From a checkpoint of a small audio captioner: decoder width 384, decoder activation gelu.
Rows from block 4 of the text decoder, named by matrix and row number. Rows with one number belong to one neuron. Each number is 500 + 25 x the weight over its row's rms, rounded and kept within 0 to 999. All counts start at 0. Numbers have three digits each. After the name is the row's rms in percent of the matrix's.
# fc1: MLP up (decoder.blocks.4.mlp.fc1.weight, 1536x384), inputs 0-63
# fc2: MLP down (decoder.blocks.4.mlp.fc2.weight, 384x1536, transposed), outputs 0-63
fc1.1086 081:468472501510526515484507496483493472521513514497486485521487490505529518517531482533493532511469511446504520459503503490504509483527485491548557510494509480520524499448486511480503433504522528
fc1.1087 103:481484485556518485529492503552497462493552526468547514489506470447494438500496505515527510495502485493473487467487481510441534478529525504482522492472524486466480496520520492524501508531507493
fc1.1088 079:502515512492486515509467474467463479497500497484509572498472433507533522471435499491490515495523487447500521479523536515521486482497514506463509502497473515495483521440530445541476573530489514
fc1.1089 158:509527470518466482488553548458492499524450501503516550509467486476481521475563459428506517480493494528493487482538476461496512519482547489483495474501477490503507502503469554539512547489460492
fc1.1090 098:484537505515488518513540529448493480519544502501493502521481482469468494482516554507493514500464517500516521532545500508507480500535571484467495493531517510476517483583552478485501536498536535
fc1.1091 091:455451488471523483469509564482499520487509509450468529550499479531511518509523501491556543481504509462481518513496511507521503553505459500483445518490513475496519475508513495458480456522484538
fc1.1092 082:470494498524491561502490501504481496456495487490519479462478493512481488496530507505543473513506484446487517465493505468550473522488518459504489549481492545439497486464474476506510538527499491
fc1.1093 104:503499475454527504494449544498501509522510518521500483461509461527516486542478496509529500486538498514519508524528439491504489511510521421506473506488460499508565498486481532503484478494500522
fc1.1094 082:546533529508506475506521492495461500527458468480504503482484498517498508513453511488576496548504475525510495462503490504483471520560530497546472483481542517525484505506481487496459440538476472
fc1.1095 086:506515509499513484495520478504514517532494524512469533498485499520461485507500481475500507527516475517462514477554486473496480510509498464470480514526518509461495508530536525539476508548513511
fc1.1096 079:511437486503492502516486484515462509539470451476467479504518492481507479526493509504509472521515475506473524461473514478523487491551485489511522472556509509514500517505465572508487516528474512
fc1.1097 070:473472520485515503545521475480514511499507490537494546534498496428497509471516505465513466478485457451531535507493499564531487496504459539528529530459511501471509506492499481502508446497494483
fc1.1098 088:545490463516540510445505531489501527557507474520511511491478475516442474491502478505523530495458562489524482495505472541521487488472464518481469499448497434505513513492510463504487514520497452
fc1.1099 093:499509529458527467537492485545516468461506545481508558501473525514478501492515530526530496492527461481524486486522514495497493483484502520483512501512530520448453515532482495511555486513507482
fc1.1100 093:493485488483545544498487505505517569484515525496510512512518504469509556528507519525522478511505530495484513505491475489529448512503516476463512502544535530430532463460475502456525473519486490
fc1.1101 083:540545481487546493489502497490472514575468511477455475516471490509494510558503496475470444486463495474487484491498475511523493494505448501502489533492463514493533444478505499489469502504490525
fc1.1102 107:481491480501525471538482523555527495489534471466439538510550515493448498498483473509530545523505509461510497496485494508494514500494507530497441533487507533501514481501521486478535462550508475
fc1.1103 092:501477484506493493542482511480489494487475505463531541536533463497536482513517474474492508515508506495510502523461501494534494479525508520505509462508523502467521513528515518513506528506533484
fc1.1104 109:498499483510494528507510486468483501480495435472512494519492526511456506481498482471506503497477478520457505544551482476441451539536481532469472505519514504509510519512523509476528549505489514
fc1.1105 068:490517504480515462508500495509512519538535501526489525486490502519457467487512533514491537502538493536490506504497465511508516501534458537480464500561507552507516525464482479522528472533492510
fc1.1106 075:498496506508480474495500453503576504513557493502519530493509532472473473489462521480491529545503522494503447516472478508493525529504490480474531505503544496535477542495505500496496465531477512
fc1.1107 094:515475483501519485479506528505489527523442527480494465530476466515492494496492482537496482510499538503500519501452533466498522502489510514534512519488519448498477507446545485488510493479472534
fc1.1108 070:513493473489480523484469495512489554507448521522504518437520491467512524493502524494492490488512488470500500529506499476471472531554511486549501475494501490455487517480492453489476443456506547
fc1.1109 101:514491504497519521505519496457535493525559532525495474520486505493548508484488518482528486471511503477540481467523491557517489552533433507505467487498473494498525519459505485447490511501462534
fc1.1110 058:483456510514498536490488512550474511477570542505495469493515501474500495533517504456466518490528470510527503484521506481507495490524538509463516482478512488505540502537471495513497507538476495
fc1.1111 097:547498512521473487474503463530517498468522507492478534558515505496542475513510516464519503526522496481507495464495480479508493469499462499504451447513516484519488493527536527489480543498496489
fc1.1112 089:487522479525513451507498483467496518455504566493474473509505506521453535488482519501495519497470482511459498489460499494509471548522523522499530461449529514481507483485511493504507502537463491
fc1.1113 100:492503508482493490474502499527448521507521451490521543539500559472489480497503514518498517487509495514498509440532483544496487527515477514516481505466529500497516490472517494508498533525458480
fc1.1114 102:537539502555519498542462487506520467513530486521461453502482525501458516508518469488498502463513497501519482504508528512436495460511456501518501507485465496459497524506512493523508505447494519
fc1.1115 100:450505535514495530508529480518510493465555461489505476510494521483508514520528502477533464431534551494480500483462455484498492503545473515488523568544510487485507490481473519492492489511503499
fc1.1116 156:469486492576480493524482529436513458499489480489529489477490491468546520526522484475517498495464492536499519480480499519525499533512447504500495498524499514524517506485511486475515484479507548
fc1.1117 117:501496480469486508448487507475489484528508544501506562500472532480504456489516499498490499473476499522523496437494513451510534476509478505534440483506484502517528501518551480491473495520501510
fc1.1118 073:475510499481477501488507459527505529528484497517510516523532515507528497474548511468553448515473519529514470497464462535543515538502500490498510474464467478449488489490506541489517514519508502
fc1.1119 078:473518504500479522480486501526552530479504453530532480495494448430500476456484505478541498451491521473477465462533484515523484505563479493492481526465508538490515533539487467501480519529471509
fc1.1120 137:527528496512527521507494459502477511494478452513470515475482530499492526499485523462559494574460484476484518461477517538519463490526551476484478518450536503455509503481506498488490462501507474
fc1.1121 079:443496492510515473496492541480483552479516483488499474489507496504489488480530519524465494548500485508447505543548516471466523448508491474514492487453487466485516504478517483543513474544459501
fc1.1122 106:503516511481453496456497490509464504490487507480501464475469521522513566539463531492524478508485505496479544486482505526510471539516510528435506512459482491510543511512541505525490523496514451
fc1.1123 132:521522542505511505509541554506479505486532495510498482485545481551503529503500423502497511468511496476516461503532491495452458494493547509492528518481462495527537486463455486516457482533503556
fc1.1124 077:449528486562543474542478484463506490533521533463521489513491516545455494467509471493511501519446503564477498499521516486541522500508500504506461471502491506476514502472496488515523514504497525
fc1.1125 100:533550506537486517470524510509507513510504493458543499487475507518507497492575464470511471462514513521486507500506430514487446521532498494500488486514506488499482509491525458454523473523513504
fc1.1126 100:456466517517445496517492468503505478445495427503445509480511510576498515504522470530534508495478474568461509482469504475499519451480528467508488482541490492485549487472518486499529482482534524
fc1.1127 068:475511503512541499524562457526499435501531511510487495498494516527508487489496489540508540493503520508456507478504512523530504487503467534509496448547519504484518522489504485498476507465510474
fc1.1128 071:525494490488494491498478495536506536540522562449500497530481487510499455535484525473516563525497477507512495451442462532488493498521502459491486506502495517473462475525519568493501490476511480
fc1.1129 082:500513491502486470503489534512501490530488555471483488532478524491527454476436499504562527508512484504482515483502544517473505466471549500500518504474478477487542519518466480481472478542445479
fc1.1130 081:483502497494534482533503536515467497510475516515485482537509442509496497520518504478513525479509494491522532438525509510468535559504508469438527527470464445510483496502539496500495510569480502
fc1.1131 099:512488497489485489491443496523530478507517501519517492480512449518518503537450500511504516469467493529546463525522489498455476533493511551540496503547477517474533518497476537513523525450495527
fc1.1132 078:525492558541513512478504529473470537484479505474521500522513509504488540511504502515564479484505499564459445481469508506445482552545469520484474509549533488499548503455522496479442487514467524
fc1.1133 104:486538504525480460500476531473546504469500501506514534472512489509490492541486488444492521484490500528523476474535487498520509529465547523496484516453488483518515496517481483540501512532572505
fc1.1134 116:484484502540500503513476469500498457479528495485514495530483483490516516538511512485496474528476515507531482526506514508474555546497515494463536553523524528503480537505503467545488465525567504
fc1.1135 072:494515461503519522455475507550509498531508507528498475492469500479472528528531522454444523492494463530522496468513519519476507517502518512471509544472521492484458499503511484509519502528522490
fc1.1136 110:512475492557455539511521488491490489428500526499509512467531516520490471539530499532479592478500504509471494465461529504451512522548507521526496469510505469489486512505531489501536513512487506
fc1.1137 119:463515515463488538481512528463466525519481507477536497497479458523513478513486496472511499476481457508517473483473524494504496530496466538519481526479514507464490531509522454504507497530492513
fc1.1138 102:515512494452529519517529518548487505575459512511533515525488479467465518511550493449494526509474498494465511542476532481454475514485499468497521497441472526494472518486500477500516471459482513
fc1.1139 112:522536455474523495522510489520514521526523519501523479506523484429510526529559502491482516489513488531497496477545502499438487484488490464513532464470475510468524503471517500512476545522479506
fc1.1140 080:488480496497509494502531531487452530557480487507448525513456405502557489464468482480494449477545483532522469539523477547519486523446494522456476497552512516514484457451506489480510477493525510
fc1.1141 082:472547509454499487491494472494494554475533487476518520540512544489518463524549517501508490493507449495503511472477498475482489514465491471475461512483524518494497495507492514528551488558508480
fc1.1142 129:474524495528455497480488478464513507488510509470480521532479415531517496482513490473485528485512511488517509457522581505489486504494486510501444495482493476500490510516489481532497463494506478
fc1.1143 092:488552524461505520521471521446474529485505543498491493468512500523467486472505499502472557539483490530524467506516480534502528484501482479497526460504483508494468548474514534487487509487477536
fc1.1144 096:531519481490490493483513478498501536554513491485499518525508505533471477439494509490511507465487515568526483545511488470555483524506499537509452545516510513515466487536511524482555516511531494
fc1.1145 113:541457507508507514539514555513559479530499516506529492543557457529489531511528502464526505479473500513469475510525460464526448504473518506461469515513502481476510494478465527453534494510500517
fc1.1146 117:499501514469504482468538518456528493540571478504497534482539496460489508510512503495485487496520456482508480509513471484530515453495520531503493495525494485463486484531531457511526463500545505
fc1.1147 095:486494511496496447439510496522482543554506523519468475495507522512553499479441491496496518462500431478470530494523489515517473499494440529503504471468500579497514505499493444494483504449532487
fc1.1148 072:479492516495489544536524539516509520535495506492447586483504503474473530539518538498531500493490501446458481505490493511539485525512478465449522496475529487498495460484495517422543451494504501
fc1.1149 085:463485555518519470478492472511488479504477500550484514466529468498509516507493561521494513481556491488490497519511509518462503546501499537501513534468525508489497464472483473517536507525515484
fc1.1150 098:502462491499527503448487494453517506507508479505533467546520519513581509492450500549482530501509461486504494541497527496516493504492456504500465481501511496498465521534487492530518535501502476
fc1.1151 080:562519479522560476464496487516476493539521496485482520497527527475516503471480510510508504511527440498496480484497507511558494521475515509473477454521489495488489503442494466522517474537510466
fc1.1152 104:514519511494506490524538513510471508451475516476499497494449521515486529513548503476503512524498497531498470469508486484488521458497484498477486505523485492443526499491531483469536498519532540
fc1.1153 133:536466474509533506475473512483507535490500553432482472550508480535509539490497482520532518489463485504500513483469529511530498511505464487455469524510515469535465493473455546432529490518470550
fc1.1154 068:514528466473447527499502489536461520526531479485504466546460472525514538534525489532548510476498520529499480510480498513503488530496523533524526483498520551494503519462493528508473527481520460
fc1.1155 096:497496510517492482494525499506468497530501458475462451464508506518526503503476529513491544529497512497548481520478534547526491519509470551523483473517507496463528474502452528541509465491486521
fc1.1156 065:492508508541532505481495524505487514502480490469520537504504519452498527515510476482511553479515459511556485541488489509520500517488488489516448504479497505495505484508524507543541516546499491
fc1.1157 098:520516473475511486443469528517478485498503483484489518465483512473465459509488485482559482494482478520533469502495525498486564510487504532529478536499464501498517502538486496460471524529514482
fc1.1158 110:524482485473470492529505533539454476484499482496516516496516549564494483477518483525472505473510477488510521494525531491460488519541474471518493523513495493502495500477477502476538490464482520
fc1.1159 139:481481510520514476526518490518492500462478487486474508473501502520487501491528547487525477472499506542506450473438523487521493514460478525485532506498537529484492517512506533508502487520485468
fc1.1160 112:464451540518533444526532515493452469521540517487535559487531488473533520520525486535469479519517532466487479437453544527516504495567496497536539463487483532515538505476523480477491536492518486
fc1.1161 108:508525499482483496495529497536536518550483523536548491501532496536468454486455478483519524510483489539471496531528465516492463565474531492529433491511513518539533530467525482498514533491460529
fc1.1162 073:488514528483495477496528471493486470496474467503487517479470524528478478517467512485538447485462523488488536522535505437507454523475465474491503481475508530440520530498464510495499478506489462
fc1.1163 108:495518536484508478484453528475521482518466459503501525487525532492453486455479488483519484487509478519518500493522467494451506501512467473493545480498503550463529499498477505522508486486480488
fc1.1164 071:453531530509516513476512518524476467513506495490510472524522449487508533527465484451519485529505541531531471499493510499523487533514482506489477512495451495549501567486517519537519493472462525
fc1.1165 114:525481476509466498522581493502536449487528501439457488469520473470466526494491460461490502503510481487530484475559528435519485483514535500499469517546466489517512484487483526507495495493478459
fc1.1166 079:502433496509540510497527531487492537514467477479482514478507496470496493502524487487506500480488457496539513552468490462507503512493493500472503555485440468516510542482502484497522506514499528
fc1.1167 067:511517483496526480469451482493521494496521519540512519491504508543480480479477505541482481520548479491510497503494466473478546509508505467488507500511500491486479508551517476499484488497493516
fc1.1168 098:483512459472501475513496502522485485503507493522529552545503476527515475508476458525505455485506482462495526527487504518536493522491529469496544469477504473495448474466470559491517499497522475
fc1.1169 083:479492491547550506477490471502529510534506478495479571468476497534501474505431495494489518490496460446482566515486475469509490511480462473495489558473481516499513492458517539484520506514449474
fc1.1170 064:466453475478511485545542477434501503496461521503525536520501479473495514491494499479506517520516513478482474492498441510505521512493501522497466476515463504455498560563482486550548529559466530
fc1.1171 134:496500443526539484529486490495528471542529455456497530453531485441524515529531507455508490530503473459496512453468456440482500437470511477499464520496479490488480511502532499485483524513488502
fc1.1172 089:467491487498491487490510537510524500536454520528493532481526510479487484475507455481503488493520463471524504525544486492510526463487499491471504482482469491489495449519500483510465452503540549
fc1.1173 124:461508516526501495512500507510490529530508486495533460487483487487458522503481499480473497505503466523523513543550512473530448550536506487480439480507472492509484474505498496503517482511541507
fc1.1174 108:518528519515525485489480530557488531459513486524501486538528486483533486511512482514499501494524465520469477477478499469510502505460525477454487484528532495503503499542492497490502486471522536
fc1.1175 095:524493483463512514534526551502503502489475531505508496540508470518476524519504500504505522432499490509495536522513505490524490499485506525458522475482450516484540489484479437495508449522493476
fc1.1176 084:480511502455529483525553543481516536491517510518514523510505494519472498528492467528528489480473494517480497557550512535505500523464488489492436449525522490523480526508505476493450518500530500
fc1.1177 074:457446485484498569495520462477462505534493470507466494493508463469529521507513513536528433510480475516487502505480513465532502538490456479448503521487496470432448513480523484462527503513487478
fc1.1178 053:484522486437484508541510512507518501526466497494478485511472489514478501495534462494492495465483489500537470466472446445518514508502464509497527465501446468494470503493545510438532486510509480
fc1.1179 120:481480497479501508520516485469493532458470489478540570505480443481499487559512497523459491493508483483506524516526494482483510536538538519462508512503493528516502497478492485467493522500550450
fc1.1180 107:504501463432523443501494491513462540504508477546474528495480513504491467484489504527489521504507459500445550444521484532499518471504506460515494498472522487508491522503527469509461498504483497
fc1.1181 088:449473441531482494493508525489469498470535515460513470507508508517484510509501520511515453436501466511517466520523543486539484499498509493455476525457448492504524469510476509507466413515450491
fc1.1182 099:476529503475509502464483483507452454491459490521457555485484490511517516463518493463513570523510518493505448461462471476527532480534506482490485506491475515510504517510554485492523528507485511
fc1.1183 077:502498501520520495516493481492504505487527501514492510489471504459535449517476496502514524525477490524506480479517480491505505539490464499502499507512510512508534489508499494541554479543496478
fc2.1086 080:463461508527492496537468517457497566485503511522535507495469502503506462488480486532505490511497577458481477518469495491524474462490518454446530515495525516507486451500501481495478539518486525
fc2.1087 103:514472525458483505427499517576522488514517450475507525508476455481506506498500452550526460479532521498514489510515494494529518498530497536548467502537490508474467493529475501480486511465503521
fc2.1088 082:485488517512486480519523495482522533509503504458519475468494495539499475495493485506469503512472484510541471520466479492499530502458481439497498453473455509516487483476528505492471460471505505
fc2.1089 148:543513485460478502508470489476488517529491494492502447516488478507499514510513551492460509531482475491540501545468443504465488554469544514483489500476439524516521521471519509478501521464473516
fc2.1090 093:515494499470491551525484462509452538461493494494546526490503495501494519510507457527486476495547512468508535532487465550495506482521512499448528505523497514458528471440479509529516536455489477
fc2.1091 089:477493516494491520527492534511503514466440529465494508493511474484517519443496504490508488478506475500503525506481489490488455527550546510475487505500464508470511455453471535498489484504484495
fc2.1092 087:489507503509487523491480504476485516452466521542544493509521537480492516488507479476496511466517484515499519509514482470450530509517508524500492479509478483506544510491487486515515477481473486
fc2.1093 107:477508527519533526491556468489505527526534499529501526517494452484469502498525542516490475526491475492498508506473489521468492482485503514483475508492515482512489479500530457504521488531528494
fc2.1094 092:509518510497499527516523510507479448522457519550491496545483479548495517445483496513500526552498508521520536489459502511443480509538533498530489492526502453496492483525498482489477464484496517
fc2.1095 090:556501492528483489485492479549516505489552492492507483468464513519509543460478501481521517471477464511508509512479493500463493460473481465516490483514504498561493480497525470488493508469503512
fc2.1096 084:488512492522483451486522515496499492468497520526517506469516493485495515503457505474466489491499461522490465545551484540501519528459466505472455498485502497508502504486479517479492488493478485
fc2.1097 075:504501471485479499495469520472525559476485469494453484520535495518515494498469531497527486486522545483515480540548501469506496524498492505504497486529551505514511472505456486468504542498497517
fc2.1098 086:482538536517499527498494500486522473528534516466495535480493508506476507508525501512549476515480491503512521520473475465502468520523473493475457557501491535468513489523503521495516493525523526
fc2.1099 099:547500516501484470505529534508477517521450537471557489510508470458489484474486543461522499492499525523526544502512461500544482507543478512536503509545460463462500459433491499518460513489489489
fc2.1100 099:516464487519496495456526528526516516484483464507468493477515499479489482496468509522505473475444438469487526537522470508470504521488516497507502508456466496485492489506479562484527529488506459
fc2.1101 089:501506520522474522481487545504479473492512523483542502493504487485523485490527518517515515548520508494495513514494517488454565473586556488514489486498500488518521526562476493508505483487545525
fc2.1102 097:504513486490477467499474491485510503509447514512487475504477496501566559519504521498473466485507445548495530456464481462500469531487478511497495485528464538493481533482482529547434451486483489
fc2.1103 095:515529468511481522504550470508486511463485430483458512515483493517486529548516503537502549481514509492461512495511490494504504507480450454518559493497500480494488538503492477474498474544535523
fc2.1104 116:525490481451498496534484457458506491520500491490494568465470493477474469470495476536489514485457495500502497499516437507529546547506530523480489551512530475529504471480565504517471549512477486
fc2.1105 073:538472488501519460467522540450514429528472491538504485513515541459481504481475473535480530534484506458474493515507505555494462504491470505509509486519495494520477508466505474482501545486524464
fc2.1106 081:516482489502480476537505470495490496491486477555513515461511570495465523558504522500477482465498521515543507452494484481532533458484495560486467492486486515499506515490481473463476497498489458
fc2.1107 104:504455520496504496522450524507542486485506498507515457496467502481474525499503527469483498511445492480523513484504497545500477441521495515508463491498505477497478493547498467520442479454506534
fc2.1108 077:502486505503505491481482515497523460524529539487496504541442458480506546524552444540506485457532526516479506480552485511495499495487540479507488478501498503496507499485539514518496475545501495
fc2.1109 094:478481484515527507453486512509511537524466522491505489492516494490519525533484528533469494517475482465477595473510530477518502509473549525469520527481503484473484475506524497505500484497496512
fc2.1110 058:477539433517498461508498490523514543482466511469496529471472562503494543490494457503457534475477457512532478511487459526515499502508454512513469521510520474463506519443548532507558478489548509
fc2.1111 094:456529530501500493496493466542487519495533515512489431466521479505492445483540497532485482464503546491526469488449514515488484494473501498473502480535498489503551499484500521524522523495485496
fc2.1112 094:545485511498507523494509499505524486469478512471519526538494518473519527484502478497521499527521493517546511490472517523474510538499481505479497517490509464453517505500497479498485489504542471
fc2.1113 101:479476489488490485451504454518486496518507484466478503487486533518509507532459508515518494521486478514516492511460465509546495484477502536457499518516528530483541525538483484460503512484509481
fc2.1114 102:532491492468490515460528509491481514483475486489500534529502502460489437480486484449503464536497516480497507477508462554512457517526493528513510501498489511567522486479499512473496504526513502
fc2.1115 101:501512476489488455494504465495493488489487512508513501472483515466517475481505498431492508500499524501518460492528534491556456519489499530501485486501517510485483518498508468546500506462512500
fc2.1116 122:541467519441499514541483494551478520470495510493497475548486497514522519507507498528523464521493522505501507474502526492478469483498528469483504540498494518465470487501502475498497485516489493
fc2.1117 115:488521497535489483521508481519516525531471511469450514528511497524459468495500458504498465462447524578492456489482527498465491484478519555436532485500509516505480532512500514508447514509487484
fc2.1118 075:482517547571498431519511500512533490506548520505495495505509505516481529495464502518487484463534514494515492530502518467478495479514524501484521480494515496484510500521519483508501494481526470
fc2.1119 083:509493461467491531464513460529470480504527520490517489486508470457501523545510498486466521487478519494463514528498471487491466528464488492489480501541515517456501498493521538535522493464493496
fc2.1120 154:519493516494511516520506471524506508472507495555493491510477529509492561498516540483523513540466494499510531480477503510474499462533533501483476502489532484504469473489512534507456489467524454
fc2.1121 086:488528509530506505460503542494486478472506507495518503540538496497516516488523505532511473505502555514487500529480490516517534488526500484526485507534545473466489483466551525518503506506523505
fc2.1122 113:583489508516484523495482489520492473520491480467505461528510535496468502457494497522542519456522506487482480501506509489471476492484492521465465465501505534513475485497457486469488527553504486
fc2.1123 120:478536527472477514479543467496493489490514485507537488507478497497511509533532489519470500495472496476486472497526499511511475515530549514510504487499488476545501451499485531505493508461488530
fc2.1124 076:533498494488517518471508562539486510521477517489533466529479538508482551497498516477527526540527514487519503508449525475504477450485534506467481507505541516483489490500472477497486505511498479
fc2.1125 103:568513504495545441510454501479492467462486559460511480502496490530487475472494557508478460510490491522490537478468481502490523505516544476454560492463500518522536510474521530532520546480527466
fc2.1126 099:534514513521518513511529490527536504504479523455479492477505522510488475481478447515518507511483501483493522533528477564475479491521510518453493494548502494512532505499436471496480489496533492
fc2.1127 077:496506503484445513520505454497494518494542515486526487491541517523496488506477516429517484476521534516502516501500526498529480530504454410508496577445519499479464499520471520470505498549517521
fc2.1128 072:470514508519513502509474486508466508486473483529457510484469459504504499461523458500523480490482512482486469445545482489508509525503468495540481502460466515482502502519469488453525481483437481
fc2.1129 092:495473491513506481473479508503518465517503459508464453472470513537498508494487467522465462509463516495483508462522512503536501528490498469520518477509542487517441512469478434531500521470532515
fc2.1130 097:507450519516460531486473538484491505475510481513461510480505527484515511491504508489489498505497547489496521480486511447528461492445467507532485452504511512477503518441525523542539499493496446
fc2.1131 093:472531496477492535512530502490544506480518477474473446508503523537468479492512509491470467492495508501538498505451466518538482506504510505545531515455482523517497498495487504495502505473504502
fc2.1132 088:498517536506494521528508494546502515464515492517458508466463485511511489513506504465519487513460479488512533503495504500488457477511478475487534476524485547462486516509484513522519502512511488
fc2.1133 100:521534488506458504464554482540529477538505477481509466536479482493525493543539544528480499495498522474516479460482461469540516490458475505566523485517552522467456521531491506485529488500434470
fc2.1134 118:522504491540490504462517459537499539488495504500515554496445522527555478530505519499483536446467525507492509472476484477531503499509516522526547526509547512512483527512477552482475513478513450
fc2.1135 076:449511466506495514521508464542509493455513497477472520486456460486495506529458532477475467508516504446508511487473538513472548506483472493526494494520532494500450511521567515507472545498465474
fc2.1136 107:495523551527481551522496528476525476526545526492492479460464491483527515535514459459515452499487457512510455512502512523503492473473465492474496511467536521497508524483483492509520428507463510
fc2.1137 114:530480512490530488494480481520516485552575520527508503470505489510564580519488499504491521498521551498464503478507527489531523481452515476503543501499446534480491489503485517525467533489536465
fc2.1138 101:491520448542510469484486537519521496519521494458544493479508511523502507503520500520499516515503442529449503497526480516518492463509455545477464503494513514502542504462473506504529547512480531
fc2.1139 108:495529535539467542485462486469527473543484513505504519456495491458484513483491494465488489503495470541500467507515503484505462496498491553496462527483492509493500540459455508486504481496485443
fc2.1140 074:486526444530539511508495523496500493468517539524547488507483476519428526469562560512482509458528487501472523530515485475542489510485507510510490482481487498472511541531519503507497475493520516
fc2.1141 090:551469460513557529523423491546482515432517498528491453547478530522461463507534470509497473512482531485487478514515468486519477540488519500485521505539517468515521491456544509504488498469534510
fc2.1142 121:498461449466499511498559517505531505485510509527490425464528575514502476497490494471481516474457528514509506481505525544512452502536488467524494529457489532492487529543528519491523500472511457
fc2.1143 096:524463510542515449500509500488543534498499453463499465521515530484514500465505496542452499551523461478480475495521501519534512502522477495540509499508498486490518501474500505503519458438500479
fc2.1144 091:524503485489511507519524486537470479536501489521499497487505499498483515506499515430542492466511515473492477475527485443495503505488532474515529529462501493550515465532569497513439476551521494
fc2.1145 119:494469501505530463491494486535476500506505426512502496482465494483496507488514532506524504541435443521519493482462503532506487515522490511421484486494457497468532525468491476490521476472503525
fc2.1146 106:546461485491569514456532510504478533487483525537495433498460488490547508543501476518570508503504500487462558516476476541514499493533453539481492538496517515490495546446490474465507491494516526
fc2.1147 091:500512530486520468571494532512494523508504528542503466507482488463487482507473500502521463456486465522525500461497517477551506543468470549454490496531499523498485527479509499482524488506474509
fc2.1148 073:484499515454468486483489459506504522512524522512480482480498465481479474470521552523504457539482505503482495482501466491521482523483491513450523485498502492471507495520555529449556515480487472
fc2.1149 093:467510506484508461483474537480489479523511470550506490512480478460484514514495543447434487507502537551514470504490546503497460500479515479504498468479477501530513489516507457508541511487454510
fc2.1150 101:515496494449496492457487531528533461515509512517549515513522470451483494532483531500491514487473499521523553514473461493531504549441512481463468508531463480512476510502517460459520516489494490
fc2.1151 088:468513502546514477484482473485491482506477533532535472491492524493504453493555485442483534515526498537520521504500494468504497481511487495485501505473470480464512491526516549486479491481474514
fc2.1152 103:542497495523532460490534519545525557469461566477482489526549467507507495512523478502512536501526490456534469502481509531505508466514531477532522471432522483516514502517480543496485505500501499
fc2.1153 130:516463538498506527546520514514517514502456473508525468457522505465470537495501523486473440504513469501513539535489525504479467476468506506517498501511490537469512473502452533488497498478468495
fc2.1154 079:545509476480527501500442524517496510487519493509482514492482484553501484506503506481496490544477488466499554529474477547518519517506495535478501504487496490506489493514504537454526471480499453
fc2.1155 104:490540532534511515520499532543507501485511537541523490526495530498505509533486465479427484542519496493517523511505537516526471527524510471482511508463483484453501501537506536509482505463486515
fc2.1156 070:525466524497490523513487505475512440540477500553493525497473465463500469522534538475513479491544488491475508516517503502501469492519510482487488529490509494509508509523522509486472531461530530
fc2.1157 104:542489516530499483519476506496534503516475529502442528496525497542484567511530498527541495508487478480520496504485550524486439497513454490474508526526463540495485511470532537520522491528511529
fc2.1158 109:511522520509489477491531554529459454504509512478537484528491454472514490477504510510485491540468474559510501525458471490541492511523511481493532504492481513466475496500507489565487516491470462
fc2.1159 139:532491488501518496473502506534500503489484504498498502527471524487500533453520461540545533555516450541500496525508499510473530511544493540501484471498496534496498468474470527489491479516490538
fc2.1160 101:498505470479506487542495454459560490527500433481432480487529487463484512455476493461508432502499501525504511528521485515530498491537465517544466533507513510486477486533497501527514483469498539
fc2.1161 106:521488518497511514515463467472534503459535509476538451482436512547454546562529477528479456498499510486521504514460519461489517454515467504467513497509484482482486523445461505485508547545488496
fc2.1162 078:574466456513506493504435534498502513513496506521475500494497453489523477465538492544491532424500477496501510486494490538496492501512525480489514517499537483467479507457487491506523533496516484
fc2.1163 104:527485496465514532513509499492532505472507505487524474475483519513521490545479495462506492483474505467484484468469484526478505509491485503451485492498467482476502541458497516470549534471467534
fc2.1164 074:545492457496491472472458528477552459430486476479491504496484520498485508500487524508507499541499509465486495533455498499485539529533485499504498489510548485487534535543500473536442493479470454
fc2.1165 111:507530513504497479475493497522508522484521505503521522558478469493556498509450488497466470483503469496490486506477430508506494506484448519484530515529483485553508506512545470470510512502482524
fc2.1166 081:460509490476476483476444530504509491532490477540483504504490522500518514536498526530493484491513492525499505507473540486520488480537463504517492452491496529506461485463495492550495438469499465
fc2.1167 073:469501514464482534525481527515496496522511486492497452507499544480519503482466503516510476472499491515461459499540517512502509534488549514543480481492472505530456531532517486482515526508486504
fc2.1168 090:466471466488493503465552529501513500454522492504524512506537526499492498451476499509525547486518528487553513527504511509526574507499512498491451505480554504507502460498499490517483529510490504
fc2.1169 082:497475532481459527541479509430505476465475488465514496479464455474541507471480485509534511515509507467535449562497479508495478517492511469469506450508499463469471461540478515490524500504517483
fc2.1170 070:498521481516501486474511518501479513492512534503477488491445491464483470467512498457492488523497486482472465526477520473486524489483509551510475487499425492512523454544521530558525463473505487
fc2.1171 133:482496534517512465463504552460483467479519458515489514493514462511462522494508542510486508460547479531471473467498498466502540491524521526534481504519496500517468476485546521519419500513495501
fc2.1172 104:551469560486442513535484481448506493471465488499495460531460474535522536491521517506472546472488503526451495475475505469508485524500440499504506499491517539486499528473481479498517505469479450
fc2.1173 124:509535453509530502502492458510457498500532508480517499486474555478457519444570526510511538517516526507521435483500447442479511492543523498485482513496527518545500464494493450500518474500499510
fc2.1174 110:506461479498547480499528491509514471536456467512497519518460516534500494476486496492518522481490495506461470553516505503473507531475532534524440500500471490462501496446480502506512476567484525
fc2.1175 099:520502465518544513508456547508501474518498541509488536443506489515460489521518488496503498518451487503470455538525454536476473487503502509484500523527484463502535496482491528503492514440533510
fc2.1176 092:518521504526542523483519498528487508534493457501487511548496484533484500520542510466485504476516516497536498483504526530423513467552480525487492536464516427499505490539514489533527491473518538
fc2.1177 074:527476475509520524506508458507497521498494490509486453499522472485533484515548525515528476474473509499489515490497490504490472512492493504503478518488490525490486476501475546499531504516473481
fc2.1178 068:501464523537489475470514526440516506512516510548502501502497500476533533491480472494526485472499500460462515519518519504507514484496509523471529535523521510464474507466508476549496519498500521
fc2.1179 120:484498496501506490491511483479498494472483526465492455499506461486477536547487486487543486535508491457518504475536496505519483470512474569512524502540553497426529505469489507484539501478523526
fc2.1180 101:490535511536475487483460480536481515433547486466530505486516545481511494537480478493484519512453505495460502540488510540537503476491504538497483464503555505474513480512438521482482524476534491
fc2.1181 088:488519519520454547549539487519535481499456516506531533505519526519528501454520468487503559506514503481509536522485539522425507516507507472527501501531505477541491508487522482471539499419511479
fc2.1182 105:501476494479500501517479531550533483524501489506536496529499492505523514503480488528519476532468521488506512517523506460492505489455537501510422487463486448488504476493510463495516507481487459
fc2.1183 086:501461517503510444539517488551522452540507470505519499536534488490479463504494460467505493513509501471491525472530484488514488505494575473488460501499527524516499515537486512504523512448490506